config.yaml
model: "multi-label image tagger"
dataset: "photos with spoken descriptions (Open Images, Localized Narratives)"
qk_norm: true
inner_norm: false
conv_stem: false
pooling: "mean"
num_labels: 250
residual_init: "scaled_by_depth"
beta2: 0.999
eps: 1e-08
precondition_frequency: 16
max_grad_norm: 1.0
final_lr_fraction: 0.01
warmup_steps: 1360
Rows from block 2, named by matrix and row number. Rows with one number belong to one neuron. Each number is 128 + 24 x the weight over the matrix's rms, rounded and kept within 0 to 255. All counts start at 0.
# fc1: MLP up (model.blocks.2.mlp.fc1.weight, 1280x320), inputs 0-159
# fc2: MLP down (model.blocks.2.mlp.fc2.weight, 320x1280, transposed), outputs 0-159
fc1.482 [152 127 133 154 168 143 148 102  99 160 127 155 156 145 141 111 124 140 103 194 110 156 114 129 152 113 109 113 165 136 128 149 102 107 137 126 191 108 110 132 145 155 101 146 117 158 127 161 129 116 112 104 187 169 120 118 112 117 103 130 108 141 102 151 131 130 147 141 117 115 144  89 124 128  79 169 100 117 113 128 158 120 101 133 107 157 120 121 117 119 127 120 124 124  88 110 158 114 123 138 171  80 104 141 115 139 106 109 144 121 144 120 117 130 105 107  96 122 133 154 155 146 145 193 135 125 148  94 149 108 110  96 132 129 162 127 126 173  63 147 155 154 146 130  91 111 128 118 116 142 132 131 150 125 110 146 162  90 157 102]
fc2.482 [138 139 148 142 152  96 128 124 112 115 149 133 117  88  93 146 143 106 116 108 126 131  99 119 123 116 133  98 148 149 136 107 115 140 123 131 117 140 124 139 149 145 118 120 124 101 121 147 106 141 128 120  99 130 129 139 144 117 140 123 152 136 129 122 160 110 101 130 142 119 121 137 123 126 179 171 126 142 139 125 118 117 137 118 132 120 116 130 128 112 103 137 133 119 169 131 126 138 131 109 143 189 133 112  98 128 131 127  88 125 131 155 144 131 136 154 136 119 143 160 141 106 117 128 119 147 129 147 115 149 154 136 164 135 101 114 114 145 147 144 115 112 145 123 144 144 133  95 133 112 158 120 132 120 147 140 141 145  98 126]
fc1.483 [133 142 135 160 112 135  88 128 117 179 174 102 104 175 140 127 141  99  58 112 154 121 166 156 117 110 121 103 110 165 138 120 142 138 155 183 123 109 102  84 119 126 186 111 118 123 138 133 144 120 130 100 158 155  86 111 150 121 165 178 160 133  93 141 110 165 157 147 160 125 108 116 118 176 149 157 146 127 116 153  76 128 102 150 121 104 199 166 189 115 143 105 100  76 134 149  70 114 114 171 180 128 193 118 154 174  64 117 136 170  86 153 170 109 123 185 128 168 102 108 155  66 142 144 152 168 113 143 138 108 135 158 113 110 139 128 134 145 106 120 105 160  84 113 107 118 122  93 129 140 105 174 145  89 119 156 127 112 161 119]
fc2.483 [ 81 116 120  66 143  75 130  81 102  86 131 210 126 145 117 187 163 126 173 114 208 121 112 108 113 118 130 106 125 128 136 120  73 106 128 128 111 142 158 115  76 132  78 116 132 170 103  90 120  86 109  97 121 107  99  93 131  97 103  79 137 106 170 147 125 131 162 128 115 115  91 150 157 139 105 152 168 130 117  93  99 159 123 121 158 152 127 139 166  86 144 156 132 130 156  99 152 127 133 131 110  79 144 144 140 123 179 106  95 116 160 129  94  46  63 171 106 131 103 170 109 123 140 140 116 118 108 109  88 107  29 173 146 153 135 131 149 103 136 119 142 105 106 156 133  57 124  98 146 173  91 116 144 102  73 133 139 158 138 165]
fc1.484 [135 114 138 124  74 102 110 144 131 107 138 161 164  93 130 117 117  90 139 105  90 124 126 143 128 148 141 143 112 116 120  91 145 140 106 124  79 141 129 122 137 164 127 144 106 118 143 161 122 124 111 159 111 124 153 114 125  70 127 138 148 113 119  84 126 113 120 111 104 128 183 111 125  68 128 146 112 123  92 149 135 118 127 139 122 125 127 145 116 120 136 136 115 130  97 126 106 130 162 148 100 149 117 134 154 127 139 118 114 103 165 143 134 101 139 166  92 188 129 176 144 136 126 177 100 102 129 140 127 154 114 131 134 166 134 147 134 137 161 145 137 100 132 158 147 119 118 174 147 138 143 166 127 153 143 158 127 137 170 124]
fc2.484 [156 127 136 121 229 138 150 106 144 160 177 124 153 137 158 145  95 113 124 122 159 135 131 120  81 141 119 102 153 158  90 139  97 147 142 118 121 136 136 146 141 140 175 139 130 188 119 103 124 109 148  89 110 154 158 116 135 137 128 162 144 129 127 133 135 149 154 143 121 114  76 151 117 131  98 153 131 158 153 128 167 132 136 159 141 176 141 120 142 160 120  92 133 146 109 138 142 129 120 133 185 100 121 131 132 138 170 141 121 135 117 170 148  86 109  85 135 107 132 157 142 153 148 149 157 167 109 197 102 100 127 131 131 141 141  83 146 131 159 105 150 192 126 131 121  89 143 159 108  94 131  90 132 133 111  79 129  74 111 159]
fc1.485 [ 81 153  96 164 142  99 109 105 122 124 134 107 171  99 180 137 103 155 138 112 147 135 130 102 109 150  93  92 120 174 149 115  25 131  75 192 160 104 102 140 125  78 148 130 154 124 110 152 142 112  47  83  95 149 114  74 171  98 110 126 135 105 169 143 125 152 140 128 146 140 170 113  98  91 177 180 148 192 140 114  95  95 112 129  63 118 108 125 121 159 162 118 104 187  85 115 106 113 123 159 153 172 167  78 152 156 184 124 123 121 125 159  83 136 149 121 138  99 145 166 187 152 143 132 132 136 141 119  93 133 156 152 112  97  88 105 119 181 129 135 138  79 131 153 116 115 122 102  86 119 132 129 169 133 189 123 154 119  81 154]
fc2.485 [ 99 102 139  84  84  69  79 139 193 144 109 118 177  84 100 114 194 104 109 138  76  80 121  84 101  95 156 116 162 141 139 143 157 142  95 144 136 126 158 134 103 119 105 123 124 105 169  59 123 141 136 187 123 134 137 101 118 163 143  83 115 114 138 132 161 142  81 116 155 104  95 127 148 138  94  49 117 122 111 165 118  99 106 109 129 155  78 147 210  56 143 112 107 117 171 136 103 151 118 104  97  82 149 129 141 120 118 112  44 105 142 123 157 151  85 170 144 144 117 140 130 127 137 159 113 143 183 186 118 118 138 206 164 142 132 167 134 150 107 123 174  91 101 128 143 134 170 127 134 152 139 131 112 104  74 141 133  98 103 125]
fc1.486 [114 127 113  88 165 176 126  76 198 113 147  93 125  99 120 108 163 107 100 140 142 113 141 170 150 114 163 105 166 123 144 105 127 111 165  90 119 123 120 160 181 139 128  95 103 173 210  91  99 125 158 122  97 133 137 138  90 111 140 151 143 170 152 138  94 114 116  86 119 124 186 102 130 117 156 116 149  89 133 129  84 116 100 113 108  92 110 122 165 111 127 137 183 161  98 131 128 115 141  84 115 110  85 162 126  96  98 115 118 166 142 108 124 134 110 130 141 185 146 104 108 130 119 101 132 144 134 166 112 113 134  83  90 176  90 117 102 112 116 154 132 135 123  70 102 175 148 107 135 151 151 106 155 184 124 129 135  83 116 102]
fc2.486 [115  90 122 158 119 132  95 128  76 177 176 117 216  99 138 147 110 170 121 135 105 135  86 126 186 143 120 150  76 148 118 147 138 154 101 124 131 169 113 160 140 142  99 152 132 172  33 164 111  82 111  71 137  98 125 128  80 122 139 136 122 110 100  84 108 146 164 136 136 132 145 131 168 143 153  31  98 131 150 135 190 134 128 164 103 139 144 119 156 144 146 114 136 141 155 127 156 121 130  84 101 141 117 140  90 129 215 130 130 102 132  62 162  75 137 148 110  93 110 192 111 156 118 185  55  94 142  85 131 128  83 135 123 114 105 137 149 135 121 137 142 120 123 157 170 169 134 120 125 124  61 138 132 127  44 110 144 169 131 127]
fc1.487 [ 94 105 117 131 127 127 133 110 138 172  91 155 128 112  84 125 116 171  89 128 115 189 110 162 158 147 139  98 118 169 155 117 149 126 119 135 123  91 103 126  75  94 166 133 146 137 149 128 166 152  98 130 102 101 131 145 123 135  95 126 165 110  96  88 109 134 148 139 160 118 129 148 137 113 135 128  81 161 115 129 131 174 114 101 177  89 147 115 123 140 127 155 153 126 138 104 120  98 142 126 138 119  93 123 150 113 131 109 102 115  99  63 161 169 136  99 171 129  92 134 105 137  86 137 106 163  92 136  95  88 108  84 173 115 145 141 151  95 109 103 117 138 106 154  99  96 204 118 144 131 109 113 147 121 140 131 152 141  95 144]
fc2.487 [108 150 172 131 189 101 103 122  80  89 122 117 148  82 128 130 173 120  99 147 133 115 151  79 107  39 101 157 200 131 108 148  97  99  70 131 125 121 131 135 168 107 151 137 156 104 117 119 134 163 121 144 160 125 176 157 126 130 134  83 143 159 134 134 138 114 135 138 137 155 130 140 151 153 121 135 102 110 108 133 125 107 121 136 134 127  88 113 106 135 160 113 160 128 128 107 154 115 139  93 137 168 138 155 140 163 127 135 100 156 109 132 158 141 151 140 131 112 161 151 151 136 152 137 140 150 133 134 154 102 103 144 137 122  92 103 130 143 105 128 139  64  98 116 123  75 150 125 140 136 104 135 154  94 189 133 154 138  76 141]
fc1.488 [115 140 149 120 134 124 125 157 129 107  98 172 171 125 123 140  86  59 133 130 102 141 130 118 113 119 113  87 122 117 134 139 183 149 120  82 116 100 145 131 167 119 138 114 120 103 144 103 135  96 138 125 187 112 139  83 107 142 164 115 153 138 120 136 160 135 152 104 102 124 143  98 136 133  79 136 172 130 131 111 127 106 135 135 105  95 126 149 180 140 128 142 116 123  99 100 193 131 158 123 132 117 186 115 105  98 168 101 113 114 121 120 122 148 182 107  77 149 113 143 154 117 125 119 124 122 136 157 150 129 130 119 103  77 130 177 139 193 119 130 120 108 123 140 139 193  70 136 154 177 132 101 100 109  99 153 153  84 111 142]
fc2.488 [171 154 151 129 166 160 106 100 130 154 106  86  55 193 133 134 132 131 120 120 151 117 111 151 148 111 131 197 107 144 121 136 153 151 129 148 147 180 134 156 123 132 140 126 127 155 116 116 111 126 121 146 134 143 140 157 145 114 186 116 152 168 129 180 115 143  93 127 137  98 141 143 132 132 194 130 126 153 109 117 128 122 139 130 158 150 173 143  96 131  98 130 113 111 148 127 105 136 143 127 156 129 130 147 124 133  82 148  95 120 109 147 161 150 129  78 148  78 120 103 122 189 140 108 154 193 112  98 128 106 104 120 121 125  82 133 114 156 136 143 151  71 141  98 124 101 105 130 142 159 139 146 128 122 116 112 172 152 133 126]
fc1.489 [125 118  97 115 106 111 118 149 125 120 109  98 129 127 109 114  97  97  91 170 123 155 113 115 135 160 132  97  91 141 103 139  83 131 127 135 135 156 175 133 143 135 130 119 131 137 148 122 154 130 128  90  85 151 135 109 142 110 133 122 100 121 142 141 142 136  79 110 101 112 140 137 108  74 164 155 117 165 104 119 152 140 130 150 108 107 105 147 128 123 132 149 120 110 137 146 118 166 123 153 152 151 109 162 146 103 146 115 131 145 162 112 121 139 125 210 132 135 121 161 168 158 142 135 138 132 142 113 162 110 120 114 143 138 121 153 131 175 122 110 121 143 132 123 163 125 131 157 132 124 157 142 170 138 135 161 150 124 138 123]
fc2.489 [141 135 114 123 139 116 165 145 152 123  71 161 205 134  96 162 146 120 149 108 101 112 142 110  90  57 145 125 133 117 113 103 159 143 155 122 132 169 118 130  96 125 169 141 111 103 179 153 132 147 129 155 126 130 139 115 134 140 135  96 116 124  79 113 124 124 118 122 140 116 137  97 127 138 136 122 121 145 136 135 121 133 145 121 148 171 120 129 173 105 114 117 151 133 129 124 136 143 125 135 125 157 151 119 112 124 100 132 176 114 141 145 117 156 151  67 145 145 123 156 122  49 136 197 146 102  87 205 126 128 133 167 192 138  92 121 158 140 112 152 139 155 125 124 140 104 128 125 118  85 119 134 135 133 130  97 108 151 127 134]
fc1.490 [138  90 135 122  89 129 128 131  75 148 152 118 133 129 130 104 118 136  84  99 101 156 157 157 104 125 157 137 113 147 118  77 160 141 106 112  84  79 143 170 141 124 138 108 122 107 125 144 103 129  99 122 112  69 107 125 140  98 174 138 125 115 107 125 104 124 145 134 131 129 134 143 122 102 112  78 106  83 152  96 132 145  79 131 138  94 153 157 109 168 113 154 111  78 118 111 132  93 125 147 116 153 168 122 140 110 172  86 169 125 155  81 118 109 136 113 101 130 135 148 152 138 139 104 121 135 151 182 119  84 127 161 119 114 144 180 147 157 165 172 133 152 116 130 126 135 101 131 137 136 127 158 104 103 177 140 146 139 137 113]
fc2.490 [141 146 111 126 170  81 126 117 145  81 117 128 156 119 104 103 132 115 126 126 151 133 147  90 128 135 122 104 110 165 144 139 109 129 122 105 116 137 143 114 140 155 142 109 128 121 124 112 121 136 127  81 128 150 142 127 137 147 168 135 152 164 105 153 130 144 115 116 144 141 152  93 147 120  89 123 124 121 147 120 135 119 144 118 100 140  91 143 128 117 159 124 144 147  91 146 139 134 118 125 121  95 128 145 127 123 117 134 128 134 125 108 114 110 142 113 119 127 105 151 104 123 122 142 118 117  81 129 134 141 127 129 126 125  99  89 111 127 142 121 142 129 145 115 133 153 151 150 110 135 125 113 182 150 124 139 143 107 101 133]
fc1.491 [145 157 116 101 125 104 111 126 124 175 131 109 108  85 119 136  73 114 162 117 180 151 138 145 135  85 164 158 134 152 127  96 115 151 115 189 124  92 130  96 108 170 171 154 153 151 149 123 148 142 139 134 108 125 147 129  91 113 132 110 156 114  95 109 109 172 132 129 131 130 128 140 100 102 142 128 107 129 106 122 133 127 129 139 147 128  84 128 145 141 138 143 104 147 141 117 139 125 130 159 120 114 130 122 150 117 161 116 136 141 109 156 115 141 113 127 112  98 110 152 153  98 172 133 146 158 130 113 101  90 130 110 105 141 120  96 161 137 153 136 111 159 141 120  93 144 111 124 107 106 127  77  98 150 135 108 129 151 131 163]
fc2.491 [ 88 135 117 106 113 159 162 171 150  99 152 124 162  95 120 109 137  88 108 137 137 129 134 172 141 130 149 108 124 123 153 126 122 127 188 125 141 135 138 106 124 130 146 109 121 148 124  97  97  85 163 188 131 184 125 155 152 107 119 132 119 143 107 137 144 131 150 133 109 127 117 100 161 129 125 170 141 125 120 138 126 124 134 128 178 103 130 133 131 121 101  94 156 119 121 114 105 120 124 144 157  99 122 117  96 132 114 142 128 143 137 147 101 105 146 100 132 101 135 120 139 163 158 142 114  77 138  86 104 142 168 105 154 111 132 132 135 124 125 106 108 120 133 166 142 120 107 161 132 145 168 181 109 110 170 120 132 147 157 129]
fc1.492 [ 78 154 122 134 170 108 100 143 121 148 145  90 121 154 109 150 148 132 135 112 184 141 119 110 153  85 113 150 138 123 135 167  97 133 143 152 128 152 160 104 135 110 133 155 129 129 116 118 186  77 136 137  92 126 125 103 133 136 154 140  93 129 129 120 156 135 177 126 152 122 161 129 146 120 115 114  96 171 111 120 115  85 116 109 120  96 139 142 128 152 131 144 111 121 125 124 151 128 141 120  98 143 144 106 130 108 160 134 123  98 141 131  88 120 113 153 129 121 107 142 175 129 172 146 112 123 120  90 121 135 148 151 123  91 133  94 127 124 120 141 100 152 155 156 142 162 107 175  80 110 163 126 143 124 130 107 126 131 122 123]
fc2.492 [123 126 124 100 122 112  96 153 155 125 161  93 132  86 138 139 133 125 124 134 182 138 181 122 153 137 127 107 168 154 118 122 128 122  85 128 122  86 150 134 161 143 179 120 126 104 155  84 114 130 129 136 112  96 131 123 131 116 117 128 144 168 108 113 118 137 103 117 123 116  53 106 129 110 149 173 126 102 140 151 114 154 141 128 162 137 149 134 184  90 102 102 132 149 120 133 124 134 126 143 130 171  96 131 155 129 126 140 101 100 107 120 151 115 161 140 143 139 130 107 104 104 119 155 127 202 183 112 107 149 121 115 136 143 111 106 148 111 164 124 121 109  97 110 151 116 152 118 120  99 138  91 136 142 151  95 132 123 118 161]
fc1.493 [153 158 112 152 126 129 103 128 128 104 124 127 121 118 133 144  82 111 116 135 141 130 124 159 115 114 131 118 119 150 127 126 157 137 146 140 114 121 102 115 149 126 134 143 104 128 146 130 127 117 142  97 165 141 132  90 136 116 142 135 137 140 142 112 148 148 172 111 146 133 139 131 118 118 103 128 143 130 132 136 110 128 124 110 103 144  92 145 129 129 129 145 139  93 155 122 140  97 127 155 146 139 142 117 105 121 146 117 124 140 124 146 122 165 131 131 105 159 127 123 137 130 143 120 106 130  97 117 111 115 129 143 135 106 159 131 101 122 118 125 170 120 134 139 100 154 172 121 104 137 132 114 149 101 128 115 157  93 120 133]
fc2.493 [117 135 153 143 132 144 134 124  94 123 125 144 135 128 115 110 118 121 109 119 122 126 130  94 157 107 118 114 123 137 122 115 143 117 128 129 131 142 130 131 150 147 144 139 139 112 147 100 113 105 135 141 110 134 123 142 128 147 128 127 121 154 125 147 138 122 115 121 126 100 151 109 135 129 157 121 126 125 125 117 121 132 119 129 139 134  91 119  93 123 148 125 132 121 115 150 142 133 120 138 120 113 136 133 150 136 147 137 133 110 145 120 141 135 136 143 121 114 157 134 118 144 131 111 113 107 155 123 129 127 117 129 142 143 115 126 126 107 142 138 144 117 122 124 142 113 123 127 131 117 131 136 131 127 138 151 131 139 118 125]
fc1.494 [120 118 132 132 141 124 111 155 156 133 153 145  95 150 146 147 125 117 145 138 130 130 166 132 128  75 114 111 122 140  95 128 155 140 170 107 124 126 121 145 150 123 159  93  90 155 146 165 111 127 111 155 137 116 152 142 131  80 162 109 178 109 118 125 111 114  91 140 109 123 146 106 121 176 169 115 145 141 132 109 118 117 117  91  81 151 112 128 143 126 101 158 159 104 101 109 140  81 121 129 105 142 156 136 124 137 147 139 159 159 143 140 116 106  94 156 127 136  92  75 124  94 117 107 134 159 109 132 111 128 106 171 136 146  93 141 106 170 105 148 141 127 138 108 103 150 120 134 148 190  87 143  95 160 120 122 163  94 120 135]
fc2.494 [113 137 122 134 138 114 132 136 134 131 116 174 175 125 152 134 147 159 115 144  85 139  59 134 139 150 126 167 132 131 134 119 108 148 147 111 121 132 104 129 109 132 131 125 131 110 127 126 141 108 122  88 133 104 115 105 146 149 115 113 123 132 160 145 142 137 123 129 112 105 160 140 152 124 136 140 106 111 115 106 131 129 173 147 135 100 100 122 108 174 129 130 136 138 188 148 142 126 118 125 147 104 131 132 131 137  94 134 118 149 127 149 165 142 144 132 113 121 123 138 127 127 121 123 111 143 108 131 141 126 147 146 129 134  94 152 125 162 119 164 125 137 123 138 159 139 115 132 124 129 105  92  96 142 124  95 131 166 125 143]
fc1.495 [170 118 131  82 129 138 110 104 144 165 151 138 114 127 150  99 139 134 119 135  85 128 109 144 121 130 144 149 112 152 132 137 141 132 137 118 153 136 162 122 101 167 124 155 132  94 103 170 114 138 106 152 132 134 114 145 133 158 134 142 138 109 122 131 115 132 128 133 104 128 160 111 134 104 117 125 139 153 138 131 151 132 111 101  87 135 133 103 146 104  91 144  93 141 129 160  99 117 161 115 121 149 125 120 156 173 139 115 148 155 145 148 109  96 127  91 124 127 112  96 138 116 126 145 153 154 120 131 100 120  91 106 120 128 134 127 120 151 131 122 140 105 144 112 125 125  99 160 116 122 142 144 135 102 124 147 136 153 175 152]
fc2.495 [124 111 102 142 124  93 131 139 123 135 124 157 138 122 133 114 121 127 153 119 122 114 105 125 132 131 129 117 149 136 128 117 119 137 115 124 125 139 140 132 125 118 131 130 124 139 156 111 138 121 119 111 129 102 148  99 114 131 124 119 119 135 127 137 124 123 140 119 111 122 143 111 115 149 147 134 139 112 121 123 127 129 116 122 141 129 125 125 128 122 127 109 126 134 160  82 131 138 125 112 105 127 116 124 117 128 109 122 129 127 113 121 127 146 109 137 129 120 137 122 143 132 128 119  90 105  98 108 138 109 155 135 112 153 134 128 138 103 127 135 137 118 138 142 126 120 119 142 139 103 130 129 101 140 140 105 124 112 141 137]
fc1.496 [139 119 139 130 126 143  85 115 136 160  96 142 125 108 103 143 124 152 173 168  93 165 135 183 122  85 127 101 128 157 146 167 177 120 125 102 142  82 131  95 149 150 152 131 159 117 122 135 133 140 114 117 150 119 107 156 172 134 136 145 147 180 147 176 135 204 139 155 123 113 153 133 154  89 127  97 123 167 127 131 131 144 136 154 110 107 116 112 156 136 131 130  98 130 132 104 120 113  95  98 130 130 136 145  84  89 118 127 151 158 170 101 144 117 137 138  95 128  85 112 151 116 113 105 138  94 116 136 137 147 107 127 133  88 140 143 165 146 118 152  96 116 164 146 106 149 123 173 155 148 153  96 211 131 175 110 135  96 117 137]
fc2.496 [132 126 125 114 142 118  88 127 121 107  84 134 135 155 124 152 124 124 119 121 160 131  96  78 134 148 127 156  87 170 138 131 164 105 134 108 111 183 145 148 160 119 157 112 124 127  97 133  79 107 120  98 155 130 139 109 122 148 171 104 133 103 153 117 120 145 114 127 127 124 167 110 151 131 148 165 144 120 141 142 128 154  95 154 179 174 140 131 133 131 111 120 131 140 131 117 147 140 139 143 145 125 126 130 183 121 130 133 109 116 103 129 112 160  88 127 130  96 115 140 136  86  99 127 153 154 121 116 124 135 152 168 148 113 139 139 130 113 112  89 137  80 130 174 128 124 126  99 104 102 128 163 117 124  69 162 123 174 143  96]
fc1.497 [119 150 120 117  83 134 119 105 115 113 127 182  84 128 127 136 136 152 114  96 135 167 168 133 144 173 138 131  87 115  89 167  84 124 164 170 142 155 131 129  99 125 157 103  93 118 128 156 118  86  88 102 103 101 124  99 154  79 130 102  98 125 138 111 112 137 144 155 156 106 111 126 103 111  96 146 118 103  95 115 164 105 126 142  92 117 135 126 155  89 135 103 128 121 142 133 186 135 141 146 132 113 132 134  87 161  91 138  99 122 138 134  43 111  89 152 129 130 151 105 107  72 125 101 117 117 141 132 170  75 123 107 148  75 131 138 105 169 133 131  96  88 127  97 130 156 148 111 127 161 121 144 141  74  98 163 147 131 108 166]
fc2.497 [115  87  95 110  95 132 125 147 155 117 109  78 144 168 142 161 161 128 119 142 124 104  83 137 131 149 129 138 141 104 112 130 135 140 151 132 126  89 121 103 108 126 139 120 129 101 179 152 160  92 134 144 148  98 163 125 163 117 145 133 120 141 142 125 139 130 113 128 126 123 121  86 173 130 128 123 117 138 128 133 126 118 146  97 124  95 116 137 152 116 169 131 110 119 154 132 116 109 141 147 136 171 168 117 158 118 129 133 187  59 123 158 181 152 132 101  97 131 125 130  99 103 124 147 152 150  94 233 142 118 142 150 147 139 152 130 107 142 146 103 144 165 107 178 116 188 116 124 116 154 119 140 126 139 122 182  95 191 147 137]
fc1.498 [117 177 167  95 167 149 105 142 146 153 158  97 130 113 115 111 125 161 164 170  97 185 125 176 184  54 148 124 126 120 174 135 162 103 102 142 145 115 122 109 137 143 102 124 109 127  96 136 183 133 128 123 131 129 147 108 150 146 126 106 136 136  79 184 189 118 135 136 172 131 117 146  81 129 125 122 124 143 118 114 110 110 120 148 185 124 159 155 121 186 143 137 176 117 113 143  75 163 184 143 111 121  97 151 154 111 120 150 115 152 148 147 175 138 170 131 121 140 114 120 145 126 129 121 144 125 140 101  96 105 117 142 125  83 207 137 137 146  81 133 119 146 161 156 133 125  33 186  87 125 122 141 229 180 169 103 141 111 134 131]
fc2.498 [186 163  90 126 113 106 123 123 141 128  99 124 133  98  98 172 114  70 129  95 168 151 208 102 135 163 145  97 136 174 129 115 132 109 178 147 123 162 143 117  97 127 165 139 139 113 108  52 132  93 103 198 100 138  92 184 142 212 141 107 138 117 138 198 149 123 135 142 147 157 112 113 136 100 151 171 127 135 143 117 115 137  70 132 121  98 124 128 147  88  60 134 112 136 101 122 141 106 131 151 120 162 138 118 131 117 122 141  96 111 115 139  88 128 119 159 158 130 114  90 144  98  81 124 129 170  90  95 158 126 154  95 172 103  92  97 105 127 125 120 146  86 166 141 117 115 126 112  81 128 107 131  95  94  51 150 112 143 141 174]
fc1.499 [137 103 111 143  88  90 129 163 149 164 115  81 105 126  60 113 150 139 105 154 151 165 136 166 107 141 136 134 138 142 128 176 146 117 127 198 130 144 151 107 101 166  83 163  63 123  93 131  92 136 107  96 121 110 124 100 134 205  85 133 112 166 169 154 134 151 140 166 116  95 105 128 129 156  80 140 107 142 138  96 140  82 136 143  70 126 144  55 149 159  96 157 132 104 120 123 103 152 153 144 157  92 163 131 110 129 157 194  61 155 135 131  97  90 115 118 160 143 107 124 167 130 129 104 139  96  94 153  82  57 115 143 169  73 100 145 124 141 121 140 101 158 129 103 151 100 118  86 147 179 203 161 135 112 126 125 146  94  92 156]
fc2.499 [127 126 159 102 159  64 147 135  78 104 108 122 196  85 130 115 177 239 122 107 169 142 131 104 151 166 117 119 167 134 109 126 131 151 145 126 124 166 114 106 106 125  73 120 157 138 149 130 190 116 142 137 141 107 154  85 141  88 146  62  97  76 141 163 130 158 119 111 112 132  81 168 156 123  59 149 128 173 139 100  77  83  76 145 124 111 176 121 163  84  75  67 161 136 157 183 165 123 151 152 176  85  84 115 143 130 156 114 182 121 118 121 172 110 169 191 117 137 112 159  79  82 118 163  84 203 152 123 162 144 129 140 161 161 122 132  86 160 138 121 155 208  99 154  81 143 107  87 112  78  99  90 150 146  73 112 111 101 166 170]
fc1.500 [142 147 112  94 147 131 128 134 172 110  80  99 112 186 169  86 103 121 135 135 154 157 121 163 135 127 107 129 134 161 128 185 171 103 129 128 146 118 148 136 106 100 143 147 132 143 155  98 167 112 138 181 136  98 111 119 126 146 163 148 114 126 131 138 147 122 127 108 123 123 111  85 158 125  98 146  59 119 108 106 121 157 115 114 123 170 137 159 140 131  91 182 127 182 126 128  92  96 136 129 123 113 145 157  75 137 118 104 112 131 114 127 134 151 124 144 147 129 108 176 190 120 147  76 132 128 164 130 143  71 101  95 103 116 137 148 136 155  94 148 157 122 189 151 126 180 117 132 145 127 142 177 139 152 144  98 175  71 149 193]
fc2.500 [132 161 154 156 160 169 196 162 116 110 172 165  97 142 103 112 122  77 123 129 157 145 141 126 129  52 121 108 114 119 139 120 152 100 124 155 137 141 121  79 118 134 129 119 154  77 144 182 117 130 134 126 105 112  71 144 138 155 164 135 118 211 119 178  67 146 128 126 156  99  83  82 119 148 193 137 139 141 129 132 152 188  98 146 155 119 127 132 124 131 116 135 147 144 126 165 130 133 119 178 134 100 110  89 137 121 145 129 139 150 147 101  38  97 213  69 139 125  98 115 120 173 153 109 124 160 157 131 129 144 119  80 105  95 116 121 109 193 131 124 124  88 109  93 153 125 136 159 108 105 133 109 139 132 149 147 142 107  87 139]
fc1.501 [136 114  80 102 107 128  71 122 138 135 113 152 134 105 100 141 115 118 112 100 176 130 145 126 119 133 110  85 150 129 130 108 131 167  91 125 153 129 108 139 118  93 119 118 141 111 106 152 112  93 140 127 128 138 143 109 125  89 118 129 116 135 156 158 116 130 152 108 154 126  78  95 132 111 114 145 108 142  97 169 124 170 104 105 114 131 112 123 126 146 147 171 166 161 102 122  89 103 115 117 138 163 146 134 179 108 151 111  72 152 117  99 118 101 122 139  99 125 166 167 127 120 154 120 132 151 109 115 120 158 108 120 145 128  99 139 141 137  72 141 133 132 123 152 122  95 116 122 110 126 106 106 111 133 136 127 130 127  86 138]
fc2.501 [ 88 153 165 133 149  94  94 118  81 143 144 112 153 108 114 107 112 132 120 118  68 119 129 108 159  92 154 131 122 162 107 166 138 102 147 144 111  72 136 140 139 118 115 130 133 145 158 129 135  96 119  85 138 144 116 119 132 154 150 111 110 118  68  98 178 136 117  94 142 129 138 136 127 124  97  81 129  90 120 121 130 112 108 145 135 140  57 100 119  71 159 104 120 119  97 134 150 121 124  68 123 107 146 139 142 127 109 132 147 141 140 119 141 138 110 141 149 110 148 137 124 159 135 147 154 142 142 144 103  95 132 155 113 147 100 129 106 117 149 134 141  66 113 151 111 145 149 107 147 154 130 132 143 133 144 145 121 113 118 124]
fc1.502 [128  46 110 152 141 122 139 113 166 157 120 153 101 105 129 194 136 129 115 128 120 134 158 128 130 132 129 144 162 134 122 132 136 142 106 140 142 109 161 109 112 142 169 152 126  82 134 169  64 131  81 108  82 130 143 112 142 117 165 113 114 130 125 157 161  76  92 113 115 126 118 111 106  83 142 134  95 126  93 151 117 120 102 136 191 143 135 113 143 172 125 107 147 125 150 112  97 130 160 139 153 163 127 142 134 153 132 114  86 113 141 120 138 138 128 150 148 130 126 115 147 138 139 150 126 147 122 147 156 135  92  97 116 119 152 142 125 127 126 119 131 112  99 110 115 129 145 137 135 140 125 133 182  99 121 148 151 136  92 115]
fc2.502 [114 116 145  86 132 134  53 142 106  98 107  86 160 115 126 125 111  98 120 128 120 113  92 103 110 140 104 108 138 150 127 145 115 117 142 121 123 129 120 118 115 148 131 135 147 173 160 101 146 127 102 176 153 155 147 123 131 144 175 106 130  88 141 127  91 143 131 141 117 120 145 150 170 125 205  99 122  91 154 114 185 120 161 116 173  59  94 123 147  89 153 121 161 139  85 158 130 111 131 180  57  92 129 126 105 141 128 132 184 122 156  79  88 117 160  95  87 150 137  91 117 100 187 136 109 104 106 107 116 147 116 206 143 140 136 113 135 106 111 150 136 124 156 126 127 131  89  98 124 122 144  79 155 133 207 105 150 148 139 174]
fc1.503 [149 139 138 155 161  94 142 135 102 165 145  91 163 120 109 114 144 153  67 164 134 126  85 168 160 102 135 121 120 115 137 124 177 139 108 139 154 142 139 111 165 124 114 135 112 101 111 148 141 144 146 115 164  97 119 146 121 136 133 139 127 138 110 141 161 126 109 136 151 155 140 150 125 110 124  98 127 118 125 119 134 147 145 122 134 129 120 115 124 153 121 101 125 145 117 110 114 125 127 101 130  99 130 158 121 135 141 124 135 129 142 127 160 129  97 121 102 165 125 136 105 133 133 131 124 145 125 103 130  84 143 144 120 118 147 112 121 112  86 147 142 112 110 134 135 134 127 114 122 129 131 147 116 119 136 131 157 133 106 108]
fc2.503 [110 125 114 102  91 100 111 127 127 101 138 128 129 116 136  91 137 171 152 123 173 137 141 111 147 132 123 127 182 138 135 131 101  92 153 120 121 141 114 133 126 139 134 138 122 147 146 110 122 112 129  97 121 131 113 140 130 131 144 125 125 129 152 140 127 136 142 108 116 133 127  99 133 128  93 142 123 141 117 127 110 111  99 140 153 135 145 114 160 100  88  99 180 133 126 161 126 121 124 142 118 126 119 127 149 116 111 156 162 109 131 123 133 132 125 130 134 111 106 140 123 110 109 122 100 143 130 102 107 161 141 142 105 146 131 154 132 134 123 128 117 140 128 146 114 102 117  99 121 140 139 111 138 124 123 106 121 147 111 128]